config.yaml
dataset: "telescope images of galaxies (Galaxy Zoo DECaLS)"
train_examples: 88335
patch_size: [8, 8]
cautious_weight_decay: true
batch_size: 128
epochs: 58.0
lr_schedule: "cosine"
warmup_steps: 800
Rows from block 4, named by matrix and row number. Rows with one number belong to one attention dimension. Each number is 128 + 32 x the weight over its row's rms, rounded and kept within 0 to 255. All counts start at 0. Numbers have three digits each. After the name is the row's rms in percent of the matrix's.
# v: attention query, key and value (stacked) (model.blocks.4.attn.qkv.weight, 576x192, the v third), inputs 0-95
# proj: attention output (model.blocks.4.attn.proj.weight, 192x192, transposed), outputs 0-95
v.151 101:132122174189131114162144107132150135135123135131110130101041141115253119152200158125024132168163156160107173134100164189117113070131139190054149103114123135198111127056111125110157146069144135189106106101156126156132143131088141166127121134110114047108172153162131165102136121097124154124
v.152 088:122130139151124145153144122137134046152125064100098087119114195121204129138195125132108166117062128200131127128119100179092054123127133170103205115140125150116138043116121098128111132047177131099093084143144116113088091164098130133115153100089110113133125101157079138109120112065138169134
v.153 113:137128132094119086113089069088121085142146154126134095122134080150146134153123160150066083117175141056148132122127116039126157093110134123131129130132140110133126162070092133129111099092075116152177156121115109103091118153136126202136071151139072108163044149164121174110123122106172093122
v.154 098:120117145116152151100103233161177125131180075196148156138139079064132192062131138138233119090157162116143132159143142100126147196116134094151115126136146163116140145170174132159160101156119131092053141123127145119147136185106105097126129124083175223116175135112154070122129136169130114169
v.155 084:121099126136151114144124100117130188144117141195126166095114128056205125118157109079111132167207156078067125172125154120106138126136154157112126141148134132142102129132109148139146146138176139151108145139156117172211111161112101129148165152133142082078180157086173094119143131109106112119
v.156 105:136129123169098135121129052081095129126120023115143181111156187097097065157114147105125098125092052125098203083107101066119137103115132136150059117124133120091129158106120199157123114149119157093144111164129147129178117096128112078127129121111136134255123083077108137172130132046163172129
v.157 116:122118136119206129137132098134118118129158140140142153131187098078048073115185117142062119063176139133057162135093108173217198122051122080120118125130115148136117173125192092142157107098160144161100168080126128136155146127130152173134079110096176071096130075090156088134111132141141098136
v.158 101:147154144086144151111084124097174133139106210149170110107138066159069132122023112174164182146120165097124083146183158125104158183118100081144123131104135109091114113171157087055131108183083088109138133147081115114085120094155104119139113120161093153074081137151134131100130142152132113119
v.159 105:129122120161095128141112116090131099105068165144073128162061117202200135198161130109045126148114178184147106125131110182107112080121142115047185127134107087122124126097121093122104152096113124191153061139120138151070136117125174166124172124124080103155178200165120199144130135133113161116
v.160 081:141117138096094082101098135080152091113103174138094141147138076096095244136106078092108101179074151112166084143176140130127116065094111117104130141112120086123086121091079113106124120079079119131105139074148113126092213086104138183111105133136196161107146222143143122140125118178088063110
v.161 097:149120168168093098117123135098127120123117176093130166125108047201130199089126065104087113175125143083190121114138148161103174092117135120091115116105152097144091141124170094134145117122100147195082137128136098201128153119116122139126119165102165109147140169142122152122123135148148118134
v.162 097:123111131142176154135098150085084079125108153122090111140096104205197187155206093079109104142150161120160141123101148113114140111144167123094183121121121115117124122142150131155126118075120140148077100178150126137124127173113135181121174139076101088065156183107136152125131119103125154120
v.163 100:136137131094118132126123101110145077147106087095122145125167150113065152155062081155102172141013091147118072091184095191121111100094125132165127115113135116066124051106069069071094155128172125096151150166143113096082133085110119136105095119137141163183061083121080113156113122159172142124
v.164 088:127125108149185148133165124115081207123108054093124228121112138087142055104145182161084108101092095105086202104090176194203138167113116131170104109102122134138122164117172114129118169168136145155125153154129156144221124106135125111130127124131170098086137091076132123161143148126110183130
proj.151 115:078122071154127084085077120174122112098116042169127155128176137120150178116073163128141127110076097169127150104123166149134103185173089128195076173194107134080170147175122098169128095107116125123143127060128152098149111111128127067173144126081107167161113119086107126113182088108154136168
proj.152 087:086124132154137119100190094149126122113102088137130164125159081102133137110160099131121126155163198099151187140123145124116134063156123120138107133138142126125177181097107090164126152183148171099168129071127169140126166095130088144156142134161114159175133213109114115170148086130191133159
proj.153 109:108129082164130136119165148110130146121073132114127116130134206064121090149155184128103128119038074192052114074137138083136097101074113154120135177175117119089111064188174084087131119196129152114085095122127176141212149130128110072150157131132114095163048103142119105104138140086098130180
proj.154 099:139126145087130138124130128160132146086140181161128124130132076168166112169070055123120127143103114096177103110125116093124141102103143084108125087065106065177083130100098157160131107019159121167182111172128127089129183132128113155111118120148124066113167086144122155159094132188077117084
proj.155 081:143128125150095106146110101163130101105149068133126100122146101176156129131021102121132127112103075145177065096117134151181123176145153120163108125067090128107126127139139174179129087088120089168121151066125078128114080126129139149149064116067237075197126035195128158121173125188142133120
proj.156 100:138129087136188136125148079092123156123124134168125063128153100151167144101168119124172131143153181139175130146116057122150136168139116131127152119124136136105164167115151035139126122138117120137175084061129086170103126132128098143141114136201152178133138149151125113108115130167098125107
proj.157 113:129129122101119122134046202201135152134111097151125140126107109155150139087058138131139130130003099136133130113162134093071115176110107134143105099121110104096124184164154136205129125071118129160131157142126144075063193122129145064142182120093081169102038143161126121126155135147092121134
proj.158 098:160127183089078115137119188122133113136143185094126094131093191092115126139194142125103127121150061106077108117142138114155133125141117129088146134120149137177074107096127159106131127144105118119079136140128128129149086120129182116123108122080104089080150122144116122145129159138055122140
proj.159 104:122131160125109099137071102109121096163123121050127199128114154046148142093171179132120128093112078117079190145160220176137103149143143169192109125172141201117169130161094118114128130151095143121108150099131113115167042073128150056132142127107102127115109114119131134166166130096187128197
proj.160 079:138129155166066136139111150097124163123117133102122139132114190147221171147125189119166126120122040052106148171148132146137099146109136114171146146160144112148137082161163141116132110086172125129149111185132121104148054129127107095111180125064109092147116096120117090140129156114129127163
proj.161 098:130129105125121143129096136128132172122159173142130099130127152126175181117159194127119126131119081103129125186121106116147092203132113103155127135125139062146091121128076170153130088082153145036149136146126166121134043082127141068128161126107089115123164088114121134123139146187121118107
proj.162 098:106127136142120109126095105176125136135168125083128164128114075074148113118111197129109128093087064116133156165154152152135104144097148143173108178130125139185141114128105125117126093142154177113177125094125145137115171074127148083156194131083085102186095115169121162141151135187125123158
proj.163 096:129126148120123155124176103068130110112117144119128091129132138129181120057250139127163130155155163025137160168114067099152148093155121103090148123166186146164177137094132115141128133192114112071137138105130108150138054134132080115113156123136130112128157218109096098145123130109141135142
proj.164 085:146129123090104106131022092159131102129132086224127082128120068167125138110090140121137127097083161115169076130126119176127153168152112115094148118160155164137142184167109120151130099072130097149157139082127116109074099113127155103112092122108139119159154158090090163089130136115150130125