Rows from block 4 of a small masked image model, named by matrix and row number. Rows with one number belong to one neuron. Each number is 50 + 10 x the weight over its row's rms, rounded and kept within 0 to 99. All counts start at 0.
After each neuron's rows are labels from the 100 images, of 14976, where the neuron reaches its highest value: "strongest on" is what is common among them; "place" is the part of the image that holds the peak. Only what is clearly more common there than usual is listed. The data: telescope images of galaxies (Galaxy Zoo DECaLS). In brackets: how many of the 100.
# fc1: MLP up (model.blocks.4.mlp.fc1.weight, 768x192), inputs 128-191
# fc2: MLP down (model.blocks.4.mlp.fc2.weight, 192x768, transposed), outputs 128-191

fc1.704:50 55 52 50 55 39 47 37 57 53 59 80 59 30 40 53 41 56 53 53 60 39 49 69 55 63 37 63 64 47 40 58 59 63 59 46 80 46 64 50 64 55 42 37 55 40 72 54 46 52 58 45 29 53 49 47 59 48 43 59 61 57 44 53
fc2.704:39 44 62 49 72 47 51 52 50 66 36 64 39 53 52 63 36 49 51 42 40 49 55 54 53 51 67 48 39 45 43 56 50 41 50 45 48 57 50 54 49 37 61 64 61 55 44 49 37 59 62 60 57 48 41 32 44 41 40 53 47 55 53 74
strongest on: edge-on disk: no (69); shape: featured or disk (69); spiral arms: yes (62)
place: centre (100)

fc1.661:30 51 26 35 58 40 63 36 49 47 54 61 66 58 54 54 40 43 36 31 51 40 48 47 43 59 46 36 46 59 43 44 48 60 54 50 39 45 57 53 69 45 55 41 57 46 36 49 51 70 56 45 43 47 39 43 26 46 69 47 67 58 60 54
fc2.661:74 50 71 44 51 45 33 70 49 62 57 41 48 44 56 45 66 50 64 67 52 49 57 51 53 30 49 52 30 57 43 52 46 66 50 59 74 64 51 37 47 45 46 59 53 42 59 51 65 57 43 61 51 52 58 42 70 49 61 49 24 55 35 59
strongest on: edge-on disk: no (92); shape: featured or disk (92); spiral arms: yes (82)
place: middle right (49); bottom centre (33)

fc1.562:54 20 59 45 28 37 45 43 53 46 26 48 49 59 70 53 56 52 51 47 40 45 50 43 51 57 56 55 50 42 47 43 55 45 50 33 54 44 29 46 55 34 47 47 37 55 39 36 62 47 49 44 47 51 49 04 55 61 63 37 48 40 57 66
fc2.562:62 39 56 43 51 51 58 46 49 54 37 34 43 46 58 48 43 50 53 34 78 51 47 36 42 43 50 50 52 55 45 54 22 38 50 52 38 58 51 61 31 61 56 59 45 48 57 49 47 37 44 57 41 62 57 51 53 49 46 55 52 39 34 44
strongest on: spiral arms: yes (44)
place: top right (71)

fc1.265:42 49 74 45 59 56 53 47 48 34 36 31 35 53 47 46 52 47 45 52 45 59 50 60 50 57 67 66 67 30 40 51 60 43 49 46 50 57 46 68 33 62 55 49 50 50 77 53 49 28 50 41 42 57 48 45 67 52 48 24 47 40 40 68
fc2.265:52 48 29 49 48 43 60 43 49 27 56 52 44 52 62 62 44 50 52 48 51 53 69 49 39 49 44 39 52 66 51 12 50 23 48 47 45 41 50 50 82 58 36 42 55 51 53 47 51 42 42 55 52 54 28 53 17 54 44 51 58 44 43 56
strongest on: roundness: in between (63)
place: centre (84)

fc1.91:50 40 57 34 54 58 60 49 42 64 45 44 59 61 57 22 59 52 58 47 53 40 38 52 58 45 59 58 46 44 43 61 30 33 65 44 37 51 55 45 39 54 34 67 35 46 54 51 53 45 68 57 38 46 60 49 43 30 46 29 54 43 52 64
fc2.91:58 31 53 27 47 58 53 45 50 27 40 42 41 45 44 62 47 49 56 44 59 52 63 46 52 38 34 28 28 33 42 25 35 47 49 35 61 57 51 35 56 56 52 56 53 54 59 51 39 59 49 47 44 53 48 37 55 41 61 50 41 53 38 46
strongest on: roundness: round (41)
place: centre (66)

fc1.757:60 51 40 57 35 43 52 62 37 64 65 51 61 42 67 67 53 43 50 48 30 46 43 63 50 24 59 42 40 45 55 65 57 49 44 46 53 69 64 44 51 58 37 41 46 49 20 39 46 51 21 62 54 56 50 43 45 29 43 46 56 58 49 55
fc2.757:36 34 50 50 71 54 57 38 49 37 38 59 36 53 51 65 54 51 50 42 62 52 53 41 54 61 38 52 57 52 44 25 42 59 50 40 54 60 51 53 56 39 68 53 50 54 67 50 62 53 71 30 51 48 30 40 35 54 55 52 65 50 52 40
strongest on: roundness: round (45)
place: middle left (43)

fc1.28:56 39 49 46 47 54 68 44 36 48 51 72 65 54 68 41 41 55 48 52 56 54 51 69 46 62 57 57 52 56 48 56 69 54 35 52 51 63 58 65 61 58 56 39 60 41 59 25 55 54 59 56 40 46 49 55 66 51 56 51 76 53 59 57
fc2.28:47 39 43 56 42 39 46 67 53 45 45 47 62 46 57 41 48 50 51 62 45 50 61 47 54 37 44 46 33 24 25 57 45 33 50 44 44 38 50 42 54 66 57 34 39 41 45 52 36 45 41 38 38 70 37 49 59 33 57 50 45 42 51 54
strongest on: shape: featured or disk (67); edge-on disk: no (59); bulge size: small (36)
place: bottom left (43)

fc1.694:44 66 45 48 38 49 46 36 52 39 72 55 50 57 47 54 48 51 55 64 55 52 48 56 53 48 54 52 47 29 49 47 59 25 56 36 43 38 54 42 54 49 47 50 29 37 47 53 42 37 40 53 47 57 46 51 44 45 44 28 63 33 43 42
fc2.694:46 34 41 51 49 41 53 47 50 55 36 58 39 51 41 49 29 51 44 57 34 54 47 41 58 59 52 49 67 42 39 28 43 78 50 48 75 57 50 48 59 64 34 50 75 51 44 51 52 63 58 45 48 36 33 50 56 56 36 54 40 57 44 26
strongest on: edge-on disk: yes (28)
place: centre (91)

fc1.370:49 62 29 60 52 35 46 47 55 53 77 56 36 38 47 32 51 52 47 51 52 43 47 55 46 58 35 40 58 75 51 28 51 60 49 42 79 65 72 55 59 65 41 38 49 42 61 55 42 34 52 44 36 48 49 52 57 60 45 48 44 61 52 50
fc2.370:58 40 71 65 49 68 45 49 50 72 42 49 34 43 57 62 39 51 51 32 54 51 48 33 55 47 54 77 56 37 38 47 39 38 50 42 32 45 52 61 53 46 75 49 62 56 40 49 59 72 47 57 49 51 40 34 51 45 47 51 51 53 53 60
strongest on: shape: featured or disk (81); edge-on disk: no (74); spiral arms: yes (62)
place: centre (84)

fc1.657:49 45 40 44 46 26 40 52 43 37 43 39 38 40 50 45 49 49 45 32 57 53 60 48 47 38 37 26 59 26 45 30 37 45 50 48 79 65 58 44 48 46 61 47 54 44 54 48 62 34 36 33 33 52 49 49 51 61 57 60 59 52 54 34
fc2.657:34 43 53 59 46 63 65 32 51 53 85 53 47 45 51 73 36 50 43 51 58 51 45 43 48 26 40 73 65 57 43 37 55 38 50 53 52 43 49 40 54 31 51 45 53 49 55 49 61 41 46 47 44 55 38 47 57 68 33 47 45 48 48 59
strongest on: edge-on disk: yes (45); roundness: cigar-shaped (38)
place: middle right (55); top right (28)

fc1.161:54 44 27 49 43 37 43 45 56 55 67 56 54 59 64 58 45 49 49 44 46 50 56 49 29 58 72 36 65 66 48 36 52 38 32 45 61 62 45 54 42 82 50 58 35 49 47 48 52 47 56 50 26 69 57 67 37 68 66 48 41 28 57 35
fc2.161:46 46 64 55 43 43 55 52 48 41 55 55 50 44 57 47 44 50 54 59 48 51 46 55 54 68 42 51 47 46 31 51 50 55 50 56 44 43 50 47 44 36 55 40 55 54 43 46 27 44 36 39 50 53 36 34 63 61 55 46 68 53 59 48
strongest on: shape: featured or disk (62)
place: centre (74)

fc1.632:65 44 60 47 54 54 57 71 47 41 47 42 65 47 70 31 47 53 48 49 50 37 48 58 52 46 36 47 37 35 42 55 54 53 55 55 50 54 61 60 50 57 62 67 52 44 34 42 59 64 60 43 46 59 46 41 55 42 41 55 68 63 45 67
fc2.632:41 46 46 58 31 51 42 48 51 55 46 61 49 47 45 57 57 50 48 66 32 50 54 33 49 46 47 52 35 20 36 41 44 34 50 31 54 52 51 55 51 68 67 29 45 47 56 54 61 36 37 45 33 64 40 44 63 49 55 49 48 50 62 57
strongest on: bar: no (33)
place: centre (78)

fc1.175:59 43 46 39 53 52 55 65 42 49 40 38 70 43 39 51 32 54 54 45 54 45 43 64 48 50 52 55 42 42 63 53 37 57 52 54 60 56 58 43 66 59 47 48 51 46 47 45 51 63 53 79 49 42 47 54 36 21 51 57 48 53 44 29
fc2.175:41 38 38 64 42 34 61 32 49 48 53 40 34 45 55 36 51 51 54 51 42 53 51 32 46 63 61 44 51 69 49 38 44 44 49 38 35 57 50 71 36 53 45 63 43 51 43 49 83 41 58 50 42 52 41 51 50 59 26 53 66 37 47 55
strongest on: edge-on disk: no (55)
place: centre (35)

fc1.187:40 46 45 34 44 41 48 59 43 51 51 54 30 50 52 52 62 60 62 55 63 34 45 67 46 40 42 50 52 25 50 35 54 59 42 55 57 54 58 74 63 69 65 49 45 51 60 37 49 55 38 36 41 70 55 49 62 63 67 57 54 51 75 72
fc2.187:78 26 53 49 47 55 50 35 51 56 51 52 61 43 53 45 34 51 50 41 60 54 45 57 48 45 50 40 60 53 33 43 51 42 49 51 68 60 51 49 54 43 39 55 53 45 48 50 63 63 58 56 28 61 52 53 40 57 44 54 62 45 66 39
strongest on: shape: star or artifact (27)
place: middle left (67)

fc1.440:53 56 56 34 39 29 51 36 40 66 30 59 31 62 63 49 56 54 48 46 69 47 55 74 46 59 67 58 41 44 57 44 40 69 40 44 45 64 65 48 61 54 51 44 59 50 36 29 43 49 42 45 38 56 52 38 45 51 54 53 55 44 58 66
fc2.440:54 28 19 49 54 57 61 46 48 64 46 59 64 32 51 36 27 49 29 39 77 51 53 28 47 51 54 44 51 62 50 34 44 44 51 56 41 73 49 52 60 64 40 47 62 51 54 46 48 58 37 50 40 66 48 39 47 71 46 52 52 51 58 37
strongest on: shape: star or artifact (43)
place: top left (43)

fc1.609:40 63 57 54 33 34 47 45 56 59 61 45 78 62 53 53 64 63 56 54 42 45 44 55 58 43 58 68 33 51 32 69 64 46 57 54 56 47 43 59 58 49 45 49 37 45 39 54 41 54 33 70 51 39 49 47 53 33 50 50 53 53 64 57
fc2.609:35 68 53 52 49 56 50 59 51 47 49 54 46 55 53 52 52 49 51 55 49 48 49 59 42 56 40 21 56 59 54 44 54 48 50 54 51 43 50 48 38 73 46 69 35 46 60 50 58 50 56 47 29 57 53 70 52 60 48 43 60 40 39 47
strongest on: roundness: round (42)
place: top left (35)

fc1.326:65 55 44 70 54 55 71 56 36 63 56 62 62 43 46 61 36 48 43 46 45 51 50 39 53 61 54 43 27 65 51 48 42 45 52 56 74 47 44 42 45 52 47 48 60 42 38 41 43 73 47 68 48 47 44 48 28 46 36 54 59 58 29 46
fc2.326:47 30 49 42 43 50 62 50 50 43 37 30 47 37 60 54 44 50 47 38 65 50 42 64 37 38 33 30 75 47 50 34 47 45 50 43 28 47 51 46 50 45 61 72 46 46 74 45 62 25 40 44 38 47 26 64 47 42 43 51 55 37 52 40
strongest on: shape: featured or disk (68); edge-on disk: no (67); spiral arms: yes (44)
place: centre (56); bottom centre (28)

fc1.357:58 53 34 50 35 44 68 56 49 49 66 58 61 46 44 48 53 58 51 40 47 37 32 48 46 54 56 52 51 58 54 47 41 63 48 40 58 56 64 38 56 51 34 58 52 36 46 44 51 41 49 60 47 44 56 31 62 39 51 54 54 55 41 50
fc2.357:50 46 39 54 49 62 76 40 49 64 54 75 48 57 48 19 58 51 63 46 60 51 33 29 54 51 44 51 37 63 40 60 40 66 49 47 54 50 50 40 38 53 40 52 50 46 36 51 59 63 76 34 44 56 51 57 53 49 30 50 52 56 53 44
strongest on: shape: featured or disk (74); edge-on disk: no (67); spiral arms: yes (55)
place: middle left (53); centre (27)

fc1.55:52 53 56 36 55 38 47 45 44 65 57 73 48 70 54 43 38 41 39 49 44 50 62 63 55 68 63 33 44 69 45 52 53 55 46 49 71 47 44 71 50 78 58 57 66 43 41 43 46 74 51 59 45 50 55 57 58 40 49 45 50 51 38 57
fc2.55:45 58 45 57 37 27 54 49 49 60 51 62 45 53 56 49 56 50 45 44 33 49 49 37 43 47 54 32 48 60 62 57 52 32 48 64 43 48 48 53 47 51 51 51 49 50 37 47 46 51 49 61 51 63 48 69 33 53 50 46 62 38 43 49
strongest on: edge-on disk: no (83); shape: featured or disk (83); spiral arms: yes (73)
place: bottom centre (47)

fc1.573:48 67 63 42 48 58 50 39 40 57 56 67 44 40 50 71 41 47 47 52 39 37 39 49 38 51 45 63 50 55 49 47 52 54 55 56 71 40 58 63 52 32 48 53 58 42 51 50 56 54 41 59 47 55 46 53 42 50 40 39 63 66 42 38
fc2.573:49 45 53 47 44 47 45 71 48 61 50 46 43 39 62 39 57 49 51 56 56 51 64 55 47 51 58 34 42 44 54 28 46 38 49 40 16 61 51 59 43 56 59 54 31 52 64 48 62 35 51 55 45 56 49 49 39 49 40 46 54 34 56 46
strongest on: edge-on disk: no (50); bar: no (37)
place: centre (49)

fc1.591:54 60 53 56 48 45 56 48 55 51 49 48 36 30 56 42 65 59 48 45 41 33 49 35 40 57 48 37 31 53 42 50 54 63 40 55 45 51 64 73 54 48 76 61 51 46 46 51 66 49 52 31 45 56 33 43 68 58 39 42 52 43 35 54
fc2.591:61 53 49 52 56 67 48 48 51 53 75 52 37 70 47 39 57 51 51 28 55 52 55 63 58 56 61 68 63 44 31 45 46 55 51 61 63 40 50 60 53 76 63 53 46 53 65 55 37 57 62 51 50 45 62 63 56 39 59 52 52 48 43 75
strongest on: shape: featured or disk (72); edge-on disk: no (70); spiral arms: yes (63)
place: centre (30); bottom right (28)

fc1.732:57 37 42 31 55 46 38 59 40 33 62 63 54 64 58 47 50 44 44 44 61 46 35 55 43 64 55 46 38 40 51 37 53 40 46 48 60 66 68 71 66 44 67 64 52 45 52 46 51 48 43 45 42 61 38 48 47 44 50 26 49 51 56 47
fc2.732:62 45 48 51 75 58 45 64 52 70 61 51 51 55 44 22 43 51 41 53 83 52 48 54 54 46 60 54 50 58 40 56 60 70 49 45 53 76 48 41 71 30 46 48 67 46 65 51 42 53 56 58 51 37 48 44 61 31 58 50 36 61 56 52
strongest on: edge-on disk: no (73); spiral arms: yes (59); bulge size: small (40)
place: centre (72)

fc1.426:47 57 40 56 47 41 64 55 49 46 45 62 40 35 52 46 60 59 58 63 51 53 42 61 31 68 47 41 62 50 40 46 53 50 59 48 60 37 47 53 53 44 49 66 47 58 56 44 34 39 58 65 44 57 50 66 34 64 70 39 44 41 52 43
fc2.426:51 65 40 50 30 54 47 42 50 47 48 53 40 48 43 49 47 50 39 31 51 49 51 45 48 63 50 47 27 39 43 46 46 35 49 42 71 62 49 45 58 66 57 22 36 45 53 49 42 73 39 54 32 58 40 44 68 56 54 49 35 46 48 44
strongest on: edge-on disk: no (50)
place: bottom left (96)

fc1.189:50 52 43 14 49 46 45 63 67 41 51 54 65 44 47 50 42 30 42 44 55 39 41 56 53 46 38 57 44 54 48 60 30 43 55 45 42 47 44 61 54 49 56 59 42 58 49 65 60 55 58 64 48 50 53 48 45 25 62 29 35 52 47 59
fc2.189:62 52 62 55 64 34 47 40 51 54 50 44 64 55 40 39 46 50 43 61 32 52 77 52 52 61 51 45 43 46 37 59 60 43 49 46 55 51 51 39 51 43 38 46 49 47 38 54 55 33 66 39 47 50 59 49 75 60 36 50 48 46 47 60
strongest on: roundness: cigar-shaped (25)
place: centre (56)

fc1.361:52 63 60 45 56 39 47 36 54 53 71 46 73 60 59 59 47 45 48 38 38 46 47 61 56 46 54 60 37 42 49 57 41 42 58 43 62 49 52 49 63 58 45 38 48 42 44 58 65 55 22 61 48 46 44 29 51 32 45 62 62 61 55 70
fc2.361:52 44 51 50 59 39 48 57 51 30 33 30 42 53 56 43 54 49 49 57 50 49 50 41 40 64 52 35 57 61 51 56 28 42 49 40 34 39 48 45 39 64 55 50 32 49 58 48 63 31 56 37 40 53 46 56 58 67 60 48 59 45 54 61
strongest on: roundness: round (44)
place: bottom centre (27)

fc1.180:47 54 28 60 54 42 55 62 55 49 66 46 50 52 53 41 56 60 52 50 46 41 48 58 45 52 48 50 51 57 33 63 53 51 49 44 54 58 48 49 42 48 49 46 38 45 28 44 54 50 53 44 38 45 50 67 38 33 35 41 52 50 45 56
fc2.180:55 36 54 49 37 56 46 66 52 50 25 50 71 35 59 56 55 50 65 60 46 49 57 60 51 56 62 46 44 43 46 67 66 55 50 38 39 42 50 49 34 62 40 53 41 46 36 47 63 53 33 62 40 42 46 42 72 38 47 52 61 55 52 66
strongest on: merging: merger (30)
place: centre (94)

fc1.530:29 47 50 42 52 48 52 53 37 36 63 37 57 55 66 49 49 45 52 52 53 29 44 62 57 39 46 68 30 26 61 62 50 46 60 55 44 44 51 56 43 39 65 55 44 54 53 29 53 28 57 45 50 54 53 51 49 54 53 44 63 49 61 65
fc2.530:51 40 34 40 45 51 42 54 46 54 47 53 50 50 40 52 59 50 56 53 60 50 56 45 51 59 56 27 68 57 33 39 62 63 49 35 52 67 49 37 55 53 43 56 38 43 60 49 44 65 69 58 36 52 42 58 59 57 52 47 35 39 46 32
strongest on: roundness: in between (60)
place: middle left (51)

fc1.96:38 60 46 28 52 56 61 48 37 25 51 42 52 44 58 45 40 44 50 56 55 31 41 69 42 29 39 58 45 54 53 46 53 56 40 51 46 40 46 40 46 50 50 53 45 46 59 06 56 45 52 51 50 47 43 56 37 53 53 42 59 52 51 47
fc2.96:42 40 31 63 60 46 34 57 51 53 50 41 40 52 31 42 55 52 51 54 51 52 47 39 59 54 53 55 42 40 30 49 65 64 49 43 56 62 49 49 61 40 35 65 54 47 51 53 42 44 64 52 32 44 40 57 60 46 59 54 37 49 54 61
strongest on: roundness: cigar-shaped (25)
place: middle left (68)

fc1.325:66 55 66 50 45 53 60 64 37 42 48 38 49 49 51 65 55 53 53 62 50 48 69 43 51 27 48 36 38 39 48 36 64 61 39 58 68 56 41 68 49 48 57 67 56 41 58 27 46 40 27 52 45 65 58 50 62 58 39 47 39 49 47 48
fc2.325:58 58 45 39 24 53 55 49 50 57 47 45 59 42 63 54 54 51 49 48 55 45 42 46 43 45 34 46 54 62 63 54 46 49 51 28 43 41 50 38 37 35 43 71 30 52 35 46 56 61 44 54 50 42 48 31 19 57 53 51 68 44 43 55
strongest on: edge-on disk: yes (34); roundness: cigar-shaped (34)
place: top centre (42); middle left (36)

fc1.400:68 53 47 49 31 39 44 63 41 42 61 61 54 28 53 40 47 58 47 41 39 44 51 40 50 53 43 50 52 57 47 43 28 47 42 50 71 50 41 47 58 53 43 44 36 38 60 41 49 29 50 54 39 56 42 45 51 51 37 68 46 40 38 39
fc2.400:36 62 54 28 51 31 51 47 50 67 61 46 50 48 49 47 40 49 57 59 43 48 68 49 49 80 81 57 50 57 44 55 26 32 50 50 34 41 51 34 41 61 59 62 55 56 33 50 46 57 34 66 42 64 48 39 52 52 36 48 60 52 49 55
strongest on: roundness: cigar-shaped (44); edge-on disk: yes (27)
place: centre (72)

fc1.368:54 33 71 50 43 30 52 37 40 46 41 45 42 58 47 56 50 42 44 31 46 53 59 49 39 41 41 60 54 50 56 46 40 42 45 51 30 48 48 58 54 67 51 44 24 54 55 50 64 36 51 77 46 51 51 54 48 33 68 61 76 32 63 62
fc2.368:54 50 50 44 44 37 63 48 50 50 52 61 29 63 48 46 77 49 64 55 41 49 49 33 52 46 46 45 58 55 45 34 40 74 51 51 59 47 49 46 60 64 41 53 35 50 42 50 44 53 39 40 33 34 58 37 56 54 48 49 46 44 42 33
strongest on: roundness: cigar-shaped (27)
place: top right (90)

fc1.660:54 56 62 33 36 29 42 40 38 64 47 60 41 54 63 53 56 56 48 44 61 49 47 80 41 58 82 55 43 63 58 53 44 60 41 46 51 63 60 45 62 58 35 53 56 44 36 29 52 35 40 66 31 49 49 57 40 49 53 54 46 44 59 71
fc2.660:57 53 23 50 47 44 58 44 47 59 47 50 58 41 42 50 26 50 28 46 60 51 57 34 39 61 55 50 54 60 62 30 49 48 51 52 45 68 51 45 62 49 44 44 65 54 56 46 35 68 49 43 54 71 60 46 46 79 41 50 51 53 60 21
strongest on: shape: star or artifact (44)
place: top left (29)

fc1.493:45 28 47 49 46 53 46 44 62 65 25 48 77 41 40 45 38 52 39 41 45 55 46 52 54 53 62 53 54 53 44 48 54 37 54 39 52 62 34 52 68 41 46 54 56 52 43 51 52 51 49 78 47 31 47 37 49 26 52 45 49 55 53 55
fc2.493:53 31 56 41 64 56 54 37 51 53 36 50 32 47 52 17 27 49 47 39 54 54 48 51 50 47 47 61 54 61 48 40 39 63 50 52 51 64 51 64 50 54 38 53 66 53 50 47 49 48 62 40 62 50 69 44 38 63 46 59 27 59 58 67
strongest on: bulge size: moderate (25)
place: bottom right (82)

fc1.85:62 53 46 46 53 26 47 38 45 64 32 62 23 51 56 53 45 54 47 46 69 46 60 81 42 68 64 57 55 55 58 41 46 74 47 42 63 50 70 57 68 57 50 45 72 51 46 46 37 58 48 48 40 66 50 41 48 61 56 57 62 60 55 43
fc2.85:55 31 34 49 45 60 52 54 50 59 58 53 78 38 59 45 41 50 40 52 59 52 72 34 47 41 59 44 39 67 53 54 58 33 50 46 36 73 51 45 61 58 44 52 53 51 48 46 63 49 44 44 41 46 44 43 69 50 36 53 46 48 58 55
strongest on: shape: star or artifact (41)
place: top left (37)

fc1.90:44 65 56 51 49 46 62 40 48 32 57 44 45 47 53 58 53 52 60 58 45 62 53 41 57 30 36 49 45 41 40 35 59 42 49 53 50 38 46 44 56 47 68 54 42 52 39 48 47 44 42 48 42 65 49 53 31 55 48 30 60 30 54 61
fc2.90:39 51 40 51 44 57 50 40 50 65 51 46 41 49 51 23 55 53 48 62 45 54 52 39 57 78 63 57 41 51 29 50 51 62 51 46 59 48 51 50 40 60 30 56 30 49 41 52 36 65 70 51 41 42 38 65 50 44 44 50 57 45 50 46
strongest on: roundness: round (42)
place: bottom left (89)

fc1.499:49 51 50 62 48 53 51 38 53 69 49 39 68 34 50 53 52 47 61 57 49 48 57 55 58 39 64 55 44 43 43 63 60 45 59 41 85 63 50 44 50 37 52 36 52 45 25 48 53 52 38 67 48 40 53 42 64 40 35 45 54 56 51 73
fc2.499:80 33 73 28 59 25 44 51 50 38 33 63 67 38 58 64 57 50 47 51 50 50 47 60 53 46 65 47 60 42 41 48 45 48 49 27 55 53 47 56 57 52 62 45 52 52 63 49 45 52 68 57 55 73 59 23 48 59 49 56 69 52 65 36
strongest on: roundness: round (42)
place: middle left (66)

fc1.371:35 69 49 30 46 57 43 52 43 49 65 55 56 45 50 52 58 49 49 39 38 39 26 46 37 56 66 35 31 56 54 41 48 48 56 45 61 44 56 43 53 44 51 72 52 45 57 59 53 47 55 47 42 44 56 48 71 41 33 53 37 67 32 30
fc2.371:70 53 58 51 47 46 54 62 49 57 29 57 55 56 63 48 88 51 71 71 46 50 48 56 49 40 37 73 42 64 49 53 30 51 50 28 54 44 51 69 47 61 50 31 36 53 45 51 53 57 59 47 53 48 51 45 46 56 56 50 68 55 51 54
strongest on: spiral arms: yes (40)
place: middle right (46)

fc1.671:67 64 28 66 58 40 53 50 47 37 51 44 59 61 51 52 56 58 54 48 51 53 59 62 32 45 41 41 40 63 55 29 50 51 44 36 57 46 58 44 53 67 52 50 50 37 59 44 48 60 43 73 35 66 51 54 40 46 54 63 59 50 39 28
fc2.671:39 38 54 42 38 61 47 64 51 48 51 58 49 54 51 45 64 49 43 28 78 50 43 35 54 24 67 43 53 46 47 45 26 44 50 52 31 62 51 50 64 66 56 37 36 51 75 52 57 38 38 43 28 61 58 54 72 44 57 51 51 48 50 48
strongest on: shape: featured or disk (64); edge-on disk: no (58); shape: star or artifact (26)
place: bottom left (38)

fc1.423:49 56 33 57 50 52 35 36 39 45 35 54 55 70 45 55 46 38 48 55 54 58 48 22 39 62 62 45 57 47 54 37 50 61 53 34 47 46 60 64 44 42 51 39 56 50 51 49 49 48 36 51 46 65 55 44 46 42 62 55 60 56 54 51
fc2.423:66 45 46 29 39 47 65 60 49 47 52 52 33 38 53 51 57 50 50 46 59 48 27 68 37 36 25 48 51 50 53 47 35 45 50 32 43 37 52 56 37 65 40 53 36 49 59 46 62 41 38 57 39 58 50 52 40 45 60 47 40 38 55 29
strongest on: bar: no (30)
place: bottom centre (95)